Rows from block 3 of the encoder of a small segmentation model, named by matrix and row number. Rows with one number belong to one neuron. Each number is 128 + 24 x the weight over its row's rms, rounded and kept within 0 to 255. All counts start at 0. After the name is the row's rms in percent of the matrix's.
Before each neuron's rows are labels from the 100 images, of 14976, where the neuron reaches its highest value: "top examples" is what is common among them; "peak on" is the class under the peak. Only what is clearly more common there than usual is listed. The data: aerial photos of the United States (SatlasPretrain). In brackets: how many of the 100.
# fc1: MLP up (encoder.blocks.3.mlp.fc1.weight, 288x96), inputs 0-95
# fc2: MLP down (encoder.blocks.3.mlp.fc2.weight, 96x288, transposed), outputs 0-95

top examples: building (70)
peak on: building (28)
fc1.274 075 [139 125 123 122 159 106 110  86 139 117 154 110 133 173 119 120  94 132 102 161 111 122 191 141 136 119 161 122 149 115 153 137 120 102 120 134 172 141 132 150 167 143 130 110 111  98 104 152 199  96 118  86 134 143 108  45 111 123 116 134 149 143 109 150 144 134 105 113 142 132  84 153 143 120 100 152 145 110 102 125 142 118 144 130 176  80 140 131 137 148 138 127 134 123 141 124]
fc2.274 062 [ 91 120 139 130 147 121 121 118 122 148 103 115 112 125 144 114 104 107 167 161 117 114 128 195 104 114 111 136 123 100  86 124 108 105  91 121 109  95 145 121 111 120 138  87 113 156 156 133 103 106 105 160 128 138 133  95 142  90 150 134 141 166 117 117 116  85 137  92 123 169  82 117 132 153  78 138 152 128 145 123 164 138 110 107 119 152 167 134  71 140 149 100 130 164 151  98]

top examples: building (90)
peak on: building (31)
fc1.117 101 [149 125 107 121 101 132 140 120 114 106 142  84 132 121 125 158 146 138 137 138  98 127  59  96  95 146 156 148 166 147 123 138 110 128 149 123  95 176 135 124 147 168 136  91 125 119  94 136 126 145 122 163  84 117 130 127 149 113 105 131 128 161 176 121 134 126 151 138 126 161 110 120 141 161  95 106 150  53 114  93 142 113  97 168 139 149 121 131 159 125 115 124 131 120 164  83]
fc2.117 104 [117 116 166 146 102 128 117 150 121 129 142 147 163 138 133 128 122 139 151  81 107 145 100 139 111 111 131 120 156 132 141 135 108 150 104 117 137 113 147 140 128 166 115 108 122 114 126 155 121 125 152 144 162  79 204 171 123 163 153 137 153  90 138  98 141 177 148 104 122  96 103 175 119 106 106  74 115 127 164 123 113 123 122 131 143 107  80 128 145 141 133 102 153 139 164 173]

top examples: building (96)
peak on: building (45)
fc1.87 112 [121 168 125 184 154 135 112 115 135 116 147  93 109 104 107  72 132 160 113 143 122 127 135 126 112 162 109 126 138 107 138 114 145 140 148 101 144 135 104 152 146 156 103 129 160 139  95 151 157 148 111 155 127 108 162 114 160 143 122 151 120 113 100 118 110 131 102 154 174 102  95  63  93 142 175 119 135 129 129 146 128 145 112 136 161  76 113 125 136 146 112 156 152 190 125 128]
fc2.87 128 [159 148  69 147 127 131 134 126  94 115 116 111  97 106 140 134 116 170 126 124 123 103 148 107  84 165 162 161 111 139 124 105 170 173 127  90 161  83 108 185 129 160 140 134 152 123 124 165 114  76 146 120 154 120  95 129 100 152 152 138 105 149 107 161 154 128 141 139 111 126  88 103  88 107 118 131 112 108 131 147 148 140 148 121 109 124 124 139 107 103 121 128 124  82 112 112]

top examples: crop field (32)
peak on: crop field (30)
fc1.169 086 [157 125 120 155  88  72 138 148 132  81 132 124 110 124 165 159 179 133  89 124 131 139 132  86 117 123 149 115 174 179 155 107 103 172 110  85 136 146 138 144 112 105 129 116 142  97  88 148 144 169 157 139 136 109 135 120 117 121 145 143 135 120 126 107 137 145 102 150 101 136 140 115 162 137 156 128 131 119  99 169  97 144 112 164  92 134 111 182 139 122 134 152 118 136 136  98]
fc2.169 087 [122 109 104 147 162 106 131 113 138 130 150 135 128 164 180  96 141 116  97 131 189 147 155 129 148  89 100 113 167 140 158  97 143 109 124 119 147 106  86 132 124 156 123 182 132 130 103  95 123 110 113 172 123  92 161 110 108 143 146 114 129 133 130 141 128 141 141 141 155 151  86 134 142 147 112 105  97 171 137 113 116 124 126 150  88 135 123  88 146 114 155 143 143  97 135 191]

top examples: building (77)
peak on: building (28)
fc1.164 058 [159 128 134 101 123 103 108 101 150 142 150 102 118  93 133 164 136 135 131 129 109 128 168 155 137 159 119 111 102 110 143  54 113 108 137 110 174 110 114 150 111 141 115 144 117 144 130 146 115 126 111 134 119 153 148  61 129 146 139 103 109 117 166 115 159 138  90 105 125 124 101 199 139 145 112 171 121  98 135  90 179 123 145 128 100 148 145 140 130 109 131 109  98 155 141 105]
fc2.164 063 [120 155 141 151 120 113 142 131 104 124 117 158 180 148 143 120 128 133 179 114 146  45 120 128 153 112  96 148 134 104 125 150  81 111 130  83  91 145  98 129 144 123 116  92  94 141 110 173 135 142 145 149 125 103 140 125 104 117 113 118 155 136 119 133 119 109 103 108 143  84  86 148 120 157 160 106 149 122 133 123 124 124 157 165 142 181 114 152 108 149 129 114 132  88 113  93]

top examples: crop field (43)
peak on: crop field (42)
fc1.140 082 [ 95 127 133 106 129 176 129 124 153 122 132 123 116 133 131 102  97 135 126 102 121 156  99 134 125 118 140 128 106 154 116 163 103  96 151 103 137  95 105 130  71  99 142 131 132 149  84 116 162  86 115 172 139 112  99 118 113 140 121 126 134 103 107 118 138 147 135 132 126 189 157 154 167 142  94 149 150 124 162  88 199 124 102 139 139 124 160 133 134 125 151  87 155 138 145 169]
fc2.140 084 [124 148 140 154 133  45 108  96 139 126 137 140 150 128 115 107 157 139  94 102 114  79  93 141 123 141 125 104 127 148 143 125 110 150 132 158 110 158 126 106 147  93 162 108 101 105 121 143 142 120  97 137 141 123 143 127 113  72 121 128 105 107 150 156 114 121 158 169 149 141 178 169 138  84 130 146 117 141 131 143 143 136  64 142 120 160 102 131 144 134 128 112  88 143  93 114]

top examples: building (77)
peak on: building (29)
fc1.53 067 [ 79 134 181 110 122  91 125 121 121 102 135 121 136 145 155 128 135 117 136 115 116 113  88 139 119 192 126 121 124 136 164 138  99 191 125 134  85 112  99 151  79  83 173 146 134 123 143 127 167 177 133 128 129 144 141 133 136 135 134 131 113 135 104 138 106 151 133 118 112 163 135 155 161  95 141  81 177 130 111 123 143 138 111 163 114 162 152 152 100 112 129 138 143 138 102 114]
fc2.53 070 [ 69 131 107  74 133 157 127 112 133 177 116 155 124  75 168 105 118 122 146 142 148 151 121 115 149 144 108 114 108 135 183 116 147  81 140 112 156 120 123 137 113 160 161 116 120  85 129  86 129 146 133  98 113 146 120 116 148  93 140 157 146 135 173 172 100 120 135 155 169  98 129 146 129 136 120 113 112 123 126  94 124 145 158 140 129 179 147 153 135 142 131 166 119 125 136 119]

top examples: building (71)
peak on: building (28)
fc1.157 086 [159 143 146 144 106 145 136  83 126 162 173 103  78 124 122 143 127 110 108 138 135 114  77 117 135  86 146 186 118 125  73 142 127  72 150 130 152 127 149 123 114 164 117 135 118 147  61  84 116 129 154 138 119 117 147 158 140 123 141 116 123 134 127 167 138 107  81  99 132 129  99 159 130 183 130 139 132 136 126 122  99 130  97 138 143 146 148 100 118 123 119 124 127 129 135 165]
fc2.157 092 [164 173 165 104 120 155 135 129 121 100 136 120 108 158 111  94 134 126 118 163  71 145 150 154 106 160 106  77 101 109 133 149 170 136 113 131 135 123 107 108 139 107  80 132 128 145 137 154 113 157 116 101 121  98 129 125 149 150 154 181 156 128 125  64 129 122 173 108 107 110 127 126 133 105 148 139 137 133 148  92 115 161 149  90 148 111 160 127 170 104 139 147 107 122 131 138]

top examples: crop field (59)
peak on: crop field (58)
fc1.215 091 [ 79 131 118 133 131 141 103 136 138 104 127 130 147 127 116 144 125 122 168 122 160 134 113 137 121  99 143 106 109  81   2 126 164  84 188 140 144 107 145 133 116  83 129 120 110 131 129 125 148 136 134 115 129 123 172 119 123 110  97 132 142 150 150 117 131 112 125  92 132 147 134 118 118 142 109 115 144 121 134 125 189 149 140 131 155 131 119 140 160 127 139 137 127 152 137 163]
fc2.215 094 [129  95 115 120 131 108 128  88 115 132 145 100 108  73 114 138 123 143  83 148 118 146 138 160 194 168 143 113 115  99 202 112 133  88 154 114 142 124 158 143 146 115 138 138 127 174 119 125 140 106 104 120  96 111 144 148  98 131 153 170 120 170 145 141 132 160 131 124 108 152 159 149 113 145 130 144 136 105 164 132 143 131 109 105 164 125 118  94 108 152 111 106 128 138 158 168]

top examples: building (93)
peak on: building (70)
fc1.120 122 [125 120 129 158 118 130 120  87 134 144 134 154 135  93 154 138 124 140 143 103 145 152 100 108 147 127 136 125  96 147 118 112 122 155 123 131 120 121 148  96 117 126 158 100 175 115 118 131 128 138 132 161 147 117 133 140 156 140 128 147 117 118 146  80  96 131 114 152  92 102  32 131 167 155 143 137 103  97 103 132 140 155  93 147 135 156 125 166 161 122  80 177 174 130 120 163]
fc2.120 132 [116 141 172 119  98 119 136 180 154 124 137 143 103 129 129 129 164 113  73 125 109 149  93 146 147 136 110 148  74 135 120 183  91  99 146 203 182 156 131 111 115  95 136 155 148 111 134 104 136 108 127 118 134 103 164 136  97 157 127 114 145 149 118 122 127 171 137 136 108 119 102 125 130 148 165 133 132 134 111 114 114 107 132 106 172 124 139 141 113 106 157 144 146 133 151 158]