Weights of a small segmentation model: 1.82M parameters, held-out accuracy 86%.
Rows from block 3 of the encoder of a small segmentation model, named by matrix and row number. Rows with one number belong to one neuron. Each number is 500 + 40 x the weight over its row's rms, rounded and kept within 0 to 999. All counts start at 0. Numbers have three digits each.
After each neuron's rows are labels from the 100 images, of 14976, where the neuron reaches its highest value: "colour at peak" is the nearest of a few named colours to the mean colour under the peak; "strongest on" is what is common among them. Only what is clearly more common there than usual is listed. The data: aerial photos of the United States (SatlasPretrain).
# fc1: MLP up (encoder.blocks.3.mlp.fc1.weight, 288x96), inputs 0-95
# fc2: MLP down (encoder.blocks.3.mlp.fc2.weight, 96x288, transposed), outputs 0-95

fc1.240:504493552484501486498460504473514495468526493468549515498542464457574522460484543550428485510567448489519497554518566533497452620478472482525477409505545481481511523478574538508505492506494506610503449491500501598573511556483442529492567500498463528510509549469502540512467540556488435431
fc2.240:511471497452503547458474526474554590455530466492463528524514516520552581506534418537466537524587518527525500430488424533528512525520482529435437526509536458555432527444500548468521492493491506524463495534522544492500394498469479521505435523489490488514499428508484474395464472502569440472
colour at peak: grey
strongest on: building

fc1.18:479529524540513495449551487526499499490581531469522551516474444539496478475570437544514505492504505545497531534536471461441460470465380561556466542434492471459519514472438461482515519479521413450538529525536513374416495504474498504564548512497487470510491454479532497478551487476503551438
fc2.18:465551478529434509499480513536518555505522475424463494557513418534401547499475468533454516505555563507454433464544481524435429571509484474497521456558516491514528553431564510503457447483526521534488529461544530446525458585445547501497559508509549463506469476492511528500466517505537481582
colour at peak: grey
strongest on: building

fc1.99:432424471533513522489516514493495537497451501451577518531485450529532533468466499480492424495441500528449511526513454534514499524510575441498488563557552543452521498495532475480511512509516482590498505553597515558388473520538532426507433548562486543495576505466559491485458458496508499529
fc2.99:503502519425467489510473524545505541432467463536518491483471489548434426484490519507440518546512563539456558546459481554534507498518485590480505451415488485510519453491437483525485493513502392486367474560469537486514514507583500460538528478452531520459424518504514490553482543486502475488
colour at peak: grey
strongest on: building

fc1.255:548488513501472498459489451496495440505472484539478518462487489546487450499467476412513465508533486528546554411460425524489485474489554467604544511490505520451502564468511470516500524574552550493482412435464501539505567528509526485462541502431471516567551477498489586468526441477492522591
fc2.255:519521504505577543500579463538516514564538483442490525483550509514534501522529518502519512416520495537569499532434532490503510442490501504510543530539424465527525425471516420505508589495551524506437484499487466505424514521548510511530479531596507551549475605564548502536519575490476487528
colour at peak: pink
strongest on: building

fc1.283:490508469492447527447558518556534461425529494543476556546520515482409494526512444477522519548483426521450525514483458498476459453493577514503518468458483594490566591489556443546487517506411524581476468472488483540471505508524494525535477535572493464542495460491487594498512556508474526471
fc2.283:551431479594495505448423487537505532475573553495525511452497512506540438554442490568518492468483543571511502434490475534518495460567588444463468478518492538498452553510538483504500473540491439518453509525471520518460578504503451474458530605575486520543434486482541467504514497502508538487
colour at peak: grey
strongest on: building

fc1.76:637604483513486554560566541518530520452518476507494421498499500440525499414483484492487527510499514514474527494537542538406462541529575514484522505569476524469478474513460449554543471494493467466534460552502524513514477509509493517419510484421560442468481520502512501474543549513498516426
fc2.76:508497486493452471502527435506422539513505482447526491489565539542547491524455510503512571516546501477503384507461537503406506507550499526553507462584503494453512476444508538544560490488406592497513601490498524488525467485506528482509511470521482469533481547499519563417552439514558496513
colour at peak: pink
strongest on: building

fc1.58:519476443440524467462492476497511517469510497451452512491473553572484502466431515547431452419505504478454523469461452531437482468576445507492485504456528536488558484448553505405516536541485519562528562485517519511571484508415491504476520561441517521529612499526526518460471532556538470510
fc2.58:509487500458560395464507571482481459508471463491517546462474471533487548459545508473548504528486525502520512441605613451505497503412485522494506510517490484476496380497443470515512536535504524491474411516471506515480544457487473588474464545430511470524501525466569488456472474486499508449
colour at peak: brown
strongest on: building

fc1.64:511455472488543536500530485470453466506561498529538502529511501506592497430532503413447453558515417532442538531515484494498573494541552490466477488502547472447531511451549428522565480514493480489525512430495490525475511499455528598529512582546481488536604491494487503486525501491413443536
fc2.64:572497575416539503472522544516490467571397535556533529485495441441468509491473493498487537484488548526485465479470477523535573501486561546468530479430534482524539483445522464448425478561506539587490424484529469548496555510553431510496504553489455498434452551496483450510463508503501507498
colour at peak: pink
strongest on: building

fc1.266:552547471503435494534483498506511504537488507530453517517465517466448425454510451395531586544552483501472458458505508466468460504487505502453412574570514483445549518494438512497501535436466545503475488576473546550474505525575477501452528445403503487506468505522563519471441510530510505444
fc2.266:478501460497506582545561417543477486473519512442491471481589484520506487551428506484510504518527551495469489540420548448446553463437463501539466530468485557485506442488451527580511468521480453468539564453496480556467531520546463479542460445495543486528485467562462505494614523496531542503
colour at peak: pink
strongest on: building

fc1.217:502431505535484500473470471471529465540509535490587484526529434515433534497400525438507513510481477423504464522436479519478543519526538546515532437483566519565556531446500480539531536504458441415530428495429509461462503525435504513514460531527490484530522448491512549461487396512496448475
fc2.217:509534513433553546521477459511475480481534535537508487501593540634446517518579462505494495455509499461421447562553470499518470482453509493498502554523480523554450482476502532461568529490529530506486561499543473552549433499522471498501508574521499513456481473428517544434510456484489596499
colour at peak: grey
strongest on: building

fc1.106:521529548484485469537484554470488486459496502483486522538510445648528586463454504479537516442500436545545530525558528490510512523422563529481500500568504515474530528558521429533500502487585528487514507519484468546438459480587464475495487442527501479512457492505516528488462425458574509559
fc2.106:553423481419489510547494443529560495455477536508518453510457592499467553479447521472459479585506474544519426571452499513497495462524481444497459495505534523568501497545550503544487500518598505543548457498480521619531509503464524464535543485503484570530526561544496458476506545466512518497
colour at peak: grey
strongest on: building

fc1.131:583514425510525495439517479510450467515509443391525464447507452486455474508519478527514488463503509538506526465482487511402446527504433452471512507469475503535525486485459503536445435551491534520551415490469488482546467512545481502452388606509488516527477503467470517501408493543529528515
fc2.131:510523507466531610465506510537556618562554508515582539479495492433576472508528480485537531493516444484468497485464537512548484465448516525470520489511477518435492488458478518449551465517433522545529553509481571474461524453455526557420550488545525529464502533477454526477581536478473497542
colour at peak: brown
strongest on: building

fc1.14:505490492492468530470492461471481533532515477526515440505474567579549475438508436502467453568576527517549539470482535475419526432489471477446532514553534532491472460431440534453546543456539457508543373522500515502469513457487483452519563444472490483479476473468417521502436531510531518526
fc2.14:547483473552522508511548446429524482448468542475488418532544556536416470539468543516563520499509547468514499599497520502460472417522494484559493498476518511502517486509516574547557428597510545521535556484473467470520433533520519503508459561473522550504452501501446568480521525428504512540
colour at peak: pink
strongest on: building

fc1.138:471500499527499443540491483466495472494426501569483520471526541495514437483517545491417567483480507498550414490530571471501526549520462451471484499489536464561506510555509464513509395561526575448455482547575520523478477533517449446441516448519477488503503544515451476389469514514430463510
fc2.138:477582502437548513504507489473560513507537494496566518463490548500557521498528420488513507521550507509512561558476488567541411530471517394546508516529476531524516478533486551572398521567479479474514477506494439506484499478505522471479453419498523510540474564470513454587482538543513577474
colour at peak: pink
strongest on: building

fc1.155:476562501474501482465431536545513506498518520480489410557531479450564494477518469441459511555506535481495553527518572546516512488596455546471531501510510403500538531566514546575513532480500450409469481453410491484509536573569485492532485492480500454504441537482504514510561528491471435503
fc2.155:500516495486465520477505523432507455484508484489502549456450439508492478522515506421536481517513576487427461576506616426465515462528463440455503526454491476501545456542556542477537507531496551439534479502526423502497445473515485534465464519491452460442547476523617505485466483476512588517
colour at peak: grey
strongest on: building

fc1.80:495490423560500449555406411523491505530505482574516430566463552517483505480536404549486524529502436519466502557478563443509539498486556531514465486546517492543536545496495482467479498456485475531459488481506529539506533520515482443526504444408520521477460562512453566456439508542531513559
fc2.80:552506530600558517533550487482541476481533500559539470502561484484492506535524546454549507426477456412487530561527489494483513454537523471547439544435415483481551487549460499545384476486541493461525526480525507533418515463565504529499525508543518450457503541519586516475510534493481489518
colour at peak: pink
strongest on: building

fc1.15:534513492413469507536460540507527578509533534603446469537526519521527550461494514450498542472567550613498499518500509423535511497549548455457525518506517534444499495516465483562527497434544496504559449468434466449483521581558468486449470464544509527512507510483479521451465492495564435501
fc2.15:464505593502426493504552506507455562540478508442480490534464458465497526459395546451433482558493484505485524533485516459521502507570528440449388451586491499467453533467500489516475463497522484540531491529462465562518479457465493485445495442464459477484542474537497596484525509498492504423
colour at peak: grey
strongest on: building

fc1.160:437516540468530494491451538389562528547503511497524518557511486579484463508450498497522575547470524455473562474563437512534512466510429584464429555579503500492551537541498485503503541473592487451529470546506534458526456503485497487425486446468476498508533541465433523510504475475487488454
fc2.160:505501439523497511521446500565481535502466521480535524575526444532506473473494526481527531544530493537419454525507546457518541416459457580511484492473477526534530608531566539515528552529495454438545428495477464429450518520490449535477521483423444467513546500441549554560536535492528506524
colour at peak: grey
strongest on: building

fc1.286:440444472519544472531509526494499520446470521556495500421494534508454450492510482501519573521434475408552494516434466493487485519526462477467472476488543458496512545440531507519541491577481518529464477531522457452457536507550473475414500467484509495496369527520533533477499473427585489405
fc2.286:437583511486559573491496516484534475454599561456479511543475511490589492513518478557547523505453539578529498468451507500573532524525438562512517479507459520528451503534418538513451440465491520557506516536520491474527503472423466509488519527506466567508413579484539486556523512471519519511
colour at peak: pink
strongest on: building

fc1.25:477533470494565501476505491534498524510363480451502588434479519519496533404496462495465433493509499495550512541471468497522487477495502486529497565496493437504522498410538519464518498502534483645556473519524475518525461492483534544549502463474493508476592562507461511434522485556536501521
fc2.25:429534507481538466468506567461514506573547474553479548493544501509467482525610473422482524543504548506498465464522544486506443491500487622525547470499477505478508415474453533448458483540464432455546530484519504458476523469493538583486539495441522502532498490544448462469546523451509486422
colour at peak: grey
strongest on: building

fc1.3:446481515488510415531503546476510515530524557530488490571475454543496514483513406523472444623560473519538505453487511497528523514521473536577498500568555495523491491489502506500467472545524513515596500508517512450499533543522498531567556542670507447529512514499482491510502498554493495499
fc2.3:492530545541481558510499479498475462490424480534420508505526507442453521550455546473521469428502421472555458502490484475463539497431486506477481528421481435406533511503511529511508568482529515578460453475467538408558516472556477443440467542472481485461492538507535485473489428432509461508
colour at peak: black
strongest on: crop field

fc1.149:517539515452620501491450451482460418490545482528503504459549527524534494476595431492545454490560467559577502506501467514472446552568509452498534503551506522486442491518502461500487501511490546516506492466496488617516524479544433486546519545468479468534588542450543547498470540506540504491
fc2.149:453512516469512532499525497483536533489457479520522493530580517572425487518528465564547500504478509451495444487468552502537475527469559501495523468488490504500525425477486451503549587576445538554518553490534421464537421523544502519445511552459545534463454532582482518516462521450546549599
colour at peak: grey
strongest on: building