Rows from block 0 of the decoder, named by matrix and row number. Each number is 128 + 24 x the weight over its row's rms, rounded and kept within 0 to 255. All counts start at 0. Numbers have three digits each. After the name is the row's rms in percent of the matrix's.
# convs0: reduce pointwise conv (decoder.mid.0.convs.0.weight, 64x128x1x1), inputs 64-127
convs0.0 106:125119155180198116120125094079160196133116128155099120137099138129126172111080090089129094121131118169114165126168133089117115122164124109103111106079132115130114161119150110118160133154174156
convs0.1 090:123168096104133130121082146149127115128060122162110112155126118157124142162127088133110097132154131128145122145106121123122107154133150152115121192101135127136148163131141124151148119112131130
convs0.2 105:158128153115137141151113127121139128089150152102101112119101145137116106110138160137119119126103171097154112127117123109124185143137113133130094145124111123069120087078169124122107129159171130
convs0.3 115:118082113128148181113162135146162101148123146106173151130104098138133091098115115088158164160164105097177101137146128153132139127138138146151166153102153143122138132160153122094116120081139113
convs0.4 095:105127154145154137151090142080098110101151125110114141083137134117111096089127135129144087167157108128158155152137147145121100100139105151108153123122115138107125108143122129213146115104160075
convs0.5 108:141192086139164127163129126103118132137159124141123121153117113093121115133088094088124120138090097103122158118140096108132158127126104159121162145130115141122135164131126139145139138106148126
convs0.6 095:161109156117183117118111173140173137141134109163127109127126106125143114120103153106152152106135142119146104111166154077181122136085105142132122130116154115089095106169111163113092176153113167
convs0.7 110:122105137162068133129139117089161139147116138120133119141136173126129108146100146127096136118157141150122166143127150134101109123161118107114164102138140106125103111132118128103135131184111130
convs0.8 097:087165107135131152128133130161143145126139098154081135093198161140116157101104110127111140153130121118145130140132147157112163078105152111121146110075110136105099126097114097123076129130122099
convs0.9 080:098109120151085092122099133101132143126147148133098093106126184137145090120104146154091126129131121145124129143136162115155175154151124112118120100120113147109129155134081131116118067077161150
convs0.10 087:098144177147149101161114140133126137127140110102116129122078122097138138108122156090118122097082117182116120111146120106150105185140145162131082104097155126149127118101087120120151134161167127
convs0.11 106:080102108100094153118114077113097140130125128130130131155123136138146111139127162147130123130093209123096136167143125136127132139146129171165133128158109120111118121138135087148079154106132150
convs0.12 104:128155153126119112093098140136125120148158178124120145148107169177130143067131163168124161077108171091136139133099092162148129104119153121137130143108119146102115169138107116126143127112115099
convs0.13 092:124104198141126120068117147145105169074123139126123161092097115169157203107132106077143153161112138121136109144137149134131107151161130129111157150119113129130106098113108102085119145124154077
convs0.14 096:112108128148081079142147122120101121091149117112135125135143104176111123101125149144110152101096129139089144144163119139095126172121161165108158091117155136086134089106103095142118141134118129
convs0.15 103:091141109116131140139116117116110089126133130102169176123096194149125135130133157133115122090126143150159143169090097095127160158132162120122140078097079140141102106126118128108116146121109115
convs0.16 099:133141122177129136199172107132079107146162086119169145103128152137132126096176152133102126125113157128121142132131132129109134100127109161115157146075099151155112119133195115114116151146123101
convs0.17 106:111121092122129118122088124166155175127135107158118112110195117161139120130116153123151140124113117094142152136097142146121123157140094169122121150117150137141158129125146147159123141105098193
convs0.18 089:158127139151142113164107133161138146130099166121111128146098190128156074101160103115122114137144123109128110128108148132094150063093121123133148155197114137111101121134131080120119085144145125
convs0.19 107:201132112113150126158082128140131124111138116114104106130140118161169132164132151118106102128116156131137115138108131136158153139127124121174082185100115123088136126128148123121081127132112132
convs0.20 091:124130147108090137132102147125117105087113144118110171126081093097121145149135157093117132136172149073122123121146143071130112081096140137194105138166114121135135135156132087159093176098119120
convs0.21 103:159149149126147135102129149108137126146105108112110135143073146164196129139176159099109137136123191102144162109145130152109162055117141103142141106129125130145128140126116142106125090126165136
convs0.22 097:129116107191162086146155157100096159120105131121125133123124130138145173125127123122118112145102080089128148121126098136118108128173115093126130200110141140170153177150125136121165106139153193
convs0.23 100:149109174143144110112104085128109123150133113101082125117094068166138144148127169156139135140099194115141142142126111154099120120140130097150136125142128128117123159118135156125140138142091119
convs0.24 116:081088127148128125085150137133135164150121076165122120134116103072092102104108108093161103133096113126154115114121128130111176128125123117125133107145118157105156129113110155126150128119091114
convs0.25 097:095087102167107109168103145097125129141112129121130125127159146118115134116125145123079149152157137144108128099105105134134137075154120090104160131086145148143100125154157112085095152131124104
convs0.26 102:132135112120116105157117103129162118106127084138086128100109132100129117114137131159119115114089098107127161173140105140136101128138111153161102095148145146095131160101130111151156171092096104
convs0.27 105:197093136134151070130146111131154156116105101127124094168156129077114096126130127129109132118112124141105144101176113117102119157160119138104141119090118122090143120126112096135136085138160104
convs0.28 084:193142104133153152115135126169094127126151132147111130118106114159092119165095131128186134103147189117092111121124123148120129131087116133154110111135157147118113111111118134148122110152124093
convs0.29 100:113134125113101128151110151123139106184098118103111107112141084131105255118106111131151117128111124106111130125087138106098117136126131127162132088102118144085139142132132096124110132108124098
convs0.30 079:124123110115122150138137126113108157124134123089101098103115083103175150140105133110123137148155119153173126163115140098105135161105126141118141146096164144109155154113196132118126181091148119
convs0.31 109:097144154138102116127155130087155103175121118107137126094125109158103138113140108107091134132127104111162095138140136144135113122148129141188181117114156177092138174147144160117127126129124150
convs0.32 114:107192125123147147120115125146151108126114139137100134099078150103089099107103083125157147131115131133199121129102119115099148153151127123100172118106140142140120137112090167165099156128139110
convs0.33 084:138137126101144127106143164126157110104095103108099121144139117098105139152127082130146107174128104124150098139103136120138160080141144167108132168113156094121103138124160170124088126110111143
convs0.34 093:128148141108090079127079135141120098162116130152111166111104110158119136208135082117122124133090162155134154109158116136165087154162137086135132100138147107138080175125117128130120126132123130
convs0.35 094:139110137144128114197121119145108111109092103148139113163156186142099123116120139072119122118131111132095162128105129079135124098099110119135174120123155118144146153138099083148128134065146137
convs0.36 096:085111110149139100127138122113116120111140131153128105089141113112088111147119121152157157106131117124103137089126129099117156147147120171066110128102155149144122154119127085153129104098098083
convs0.37 101:159106108133154126129120105111074104096124147112124113091085121108120107105105096143128097178125143134128142134104149151120165131145117121120167156142117191091115121164140102162140157160096116
convs0.38 114:141110126111124150138138114127133124094121188140190132085192141170117098089113140109150119144142085168158145144138113118130131099154136066124122143103134113138074165125137081171080107098116113
convs0.39 096:083149108117089159151107130135101125104130111166131143086146110116139124093152094139125160110161126153166130132132155127161091122127100142123154125109135142113091105109125122130140171165136143
convs0.40 105:135114111106128147127110104114102135076100087080119127069148116087134107142154134121115135160143155125133128119118130157071127143102102157120096143086130114118119146146129076092152111127123109
convs0.41 108:109136109097150125113124151082108140137148105156188124147162139107129107129113141145133134124120128132135138077139107099126109155177127134116108127176144107165098154134098131158184169152118098
convs0.42 118:122102125138115123097124131136140177106139105123123111134123078109132103124173123105114175136136150134181172107131124104133123132133100134107173107121115140126132138152125126116152126119107114
convs0.43 100:159128135126124129120121105118130116118121075118138115098121131104127123071129113145111128126149119126146098110106149126159116133131120141146150132173131131122131096144096125117116121120142087
convs0.44 106:079129117147130185129159135112153103129097123065140123169159090162109134135107112122140143110142133135160163148135148155139190133154118150131141079127111118072147114104137135128153117137138141
convs0.45 096:137132117111153208105118106142144156151124192072128112125132143149078142123120153180123157166101151136163140140147144083139151101115137131112162144161157135114162099165130125109117136108119113
convs0.46 083:083106082146132136156116108125106154134111139159103124167097145089115137197139137116148145137199164119138127091102132151139168166143132142114109180094107128152123121175112147094108183100121102
convs0.47 097:082135106090121113103127122127137157142172118096107142124149110123154158121106138154123117118130159137143146135136111086119100177141124116146115089115138116122115153124177136160111114108097081
convs0.48 115:105052089128126161143161120108171149125127102144120111157138151143111116119217123119137088126105163169165143140142154123131119130124116108139128152091127140151133108096142109111122132167121148
convs0.49 097:110173086125103150152174124081146086108080131156123124100122154137132110111111122130122168152141121171112131178134077124128146104148105147129174107126115161099149132151108081154138147129114117
convs0.50 081:104089154138125116085096117123122132097132128143114110109107075153129130167099125130139101120170178116120113118147151107107098117114105100157146106120162112126085119167120137145117122117118154
convs0.51 092:166114137125128107119094190151121100169127156131135107105148135139151118146121099127170099146146186154114187132157114139112103171124104076131159125128115135109116112120110106093115094157141108
convs0.52 085:124079141131128125123109121101159125121102118139141157139134137131130116186156118120137118145113129122141165129143139159135116128132088136107145097114139134135089111153096085151134149130163118
convs0.53 107:115184117137147155132126138122142138128122117168113141106088116128098125113179104110102115133112087135116122132113160109133110125109107167120133118154119126126135141170101103159144177083151110
convs0.54 106:121105135105107094140057141113122170144112110140205158090106095134131105153131116109143126102127157097125142170129106114126124134146110185119151117141137158132198117125095099090168121146154134
convs0.55 092:138180131132114142105170180109166141130149144132117097133106099150104117124122138095127134121071151127140121152109111097140180161125122152131095119117161135136155121134097125140142109103147139
convs0.56 107:099133141129138127141106129072165124094114099095122182127130127177135117145143133140151124168171158137157123130123177112127097160133149119137111180121145155122103089133166130106132137172098134
convs0.57 099:136132210159115100159125170123122097119129156091135127149159081098134078103129115096144114152093129112116120120161144116090099142137109125085117113106140129125138138128145143144138105145123140
convs0.58 093:140114190131148129166109134133164140102147122126092171126136104101109124139108116084168090143093173153128125120153162123116157155096109115130157134162146091137156138131140132146136087156153136
convs0.59 096:068144204104118132120132088124104110148130106141103089119097111135127128115132098117129115113141147140117139156115112127118084126153117142108116157137108179145117111134112192128145090136110134
convs0.60 105:137113126107111119122105119142109118111134113118123129109115073109093184133143156122116136124125102150122142171112090118109070126140126112177126153144123152130172125097111106156101118122130101
convs0.61 104:115086146093145133119140100173125127135167141137102116117132145095138132121105132120108153164108129151152102129116155168155142110139147139130090107179146088107127117133136088146106135120111130
convs0.62 108:166157153156129130121126119090157106170123103121129152100092141117163139149120162129116147097127103156153136143133135125118092118158130142112137178102114153114139126095133051125084120118115101
convs0.63 108:143143179102134154119141109128157064117140114129145114117135157182110154113119091126111157139134076159196155182119156144122121145129109134100139121133106141096153109114120117125112108130133131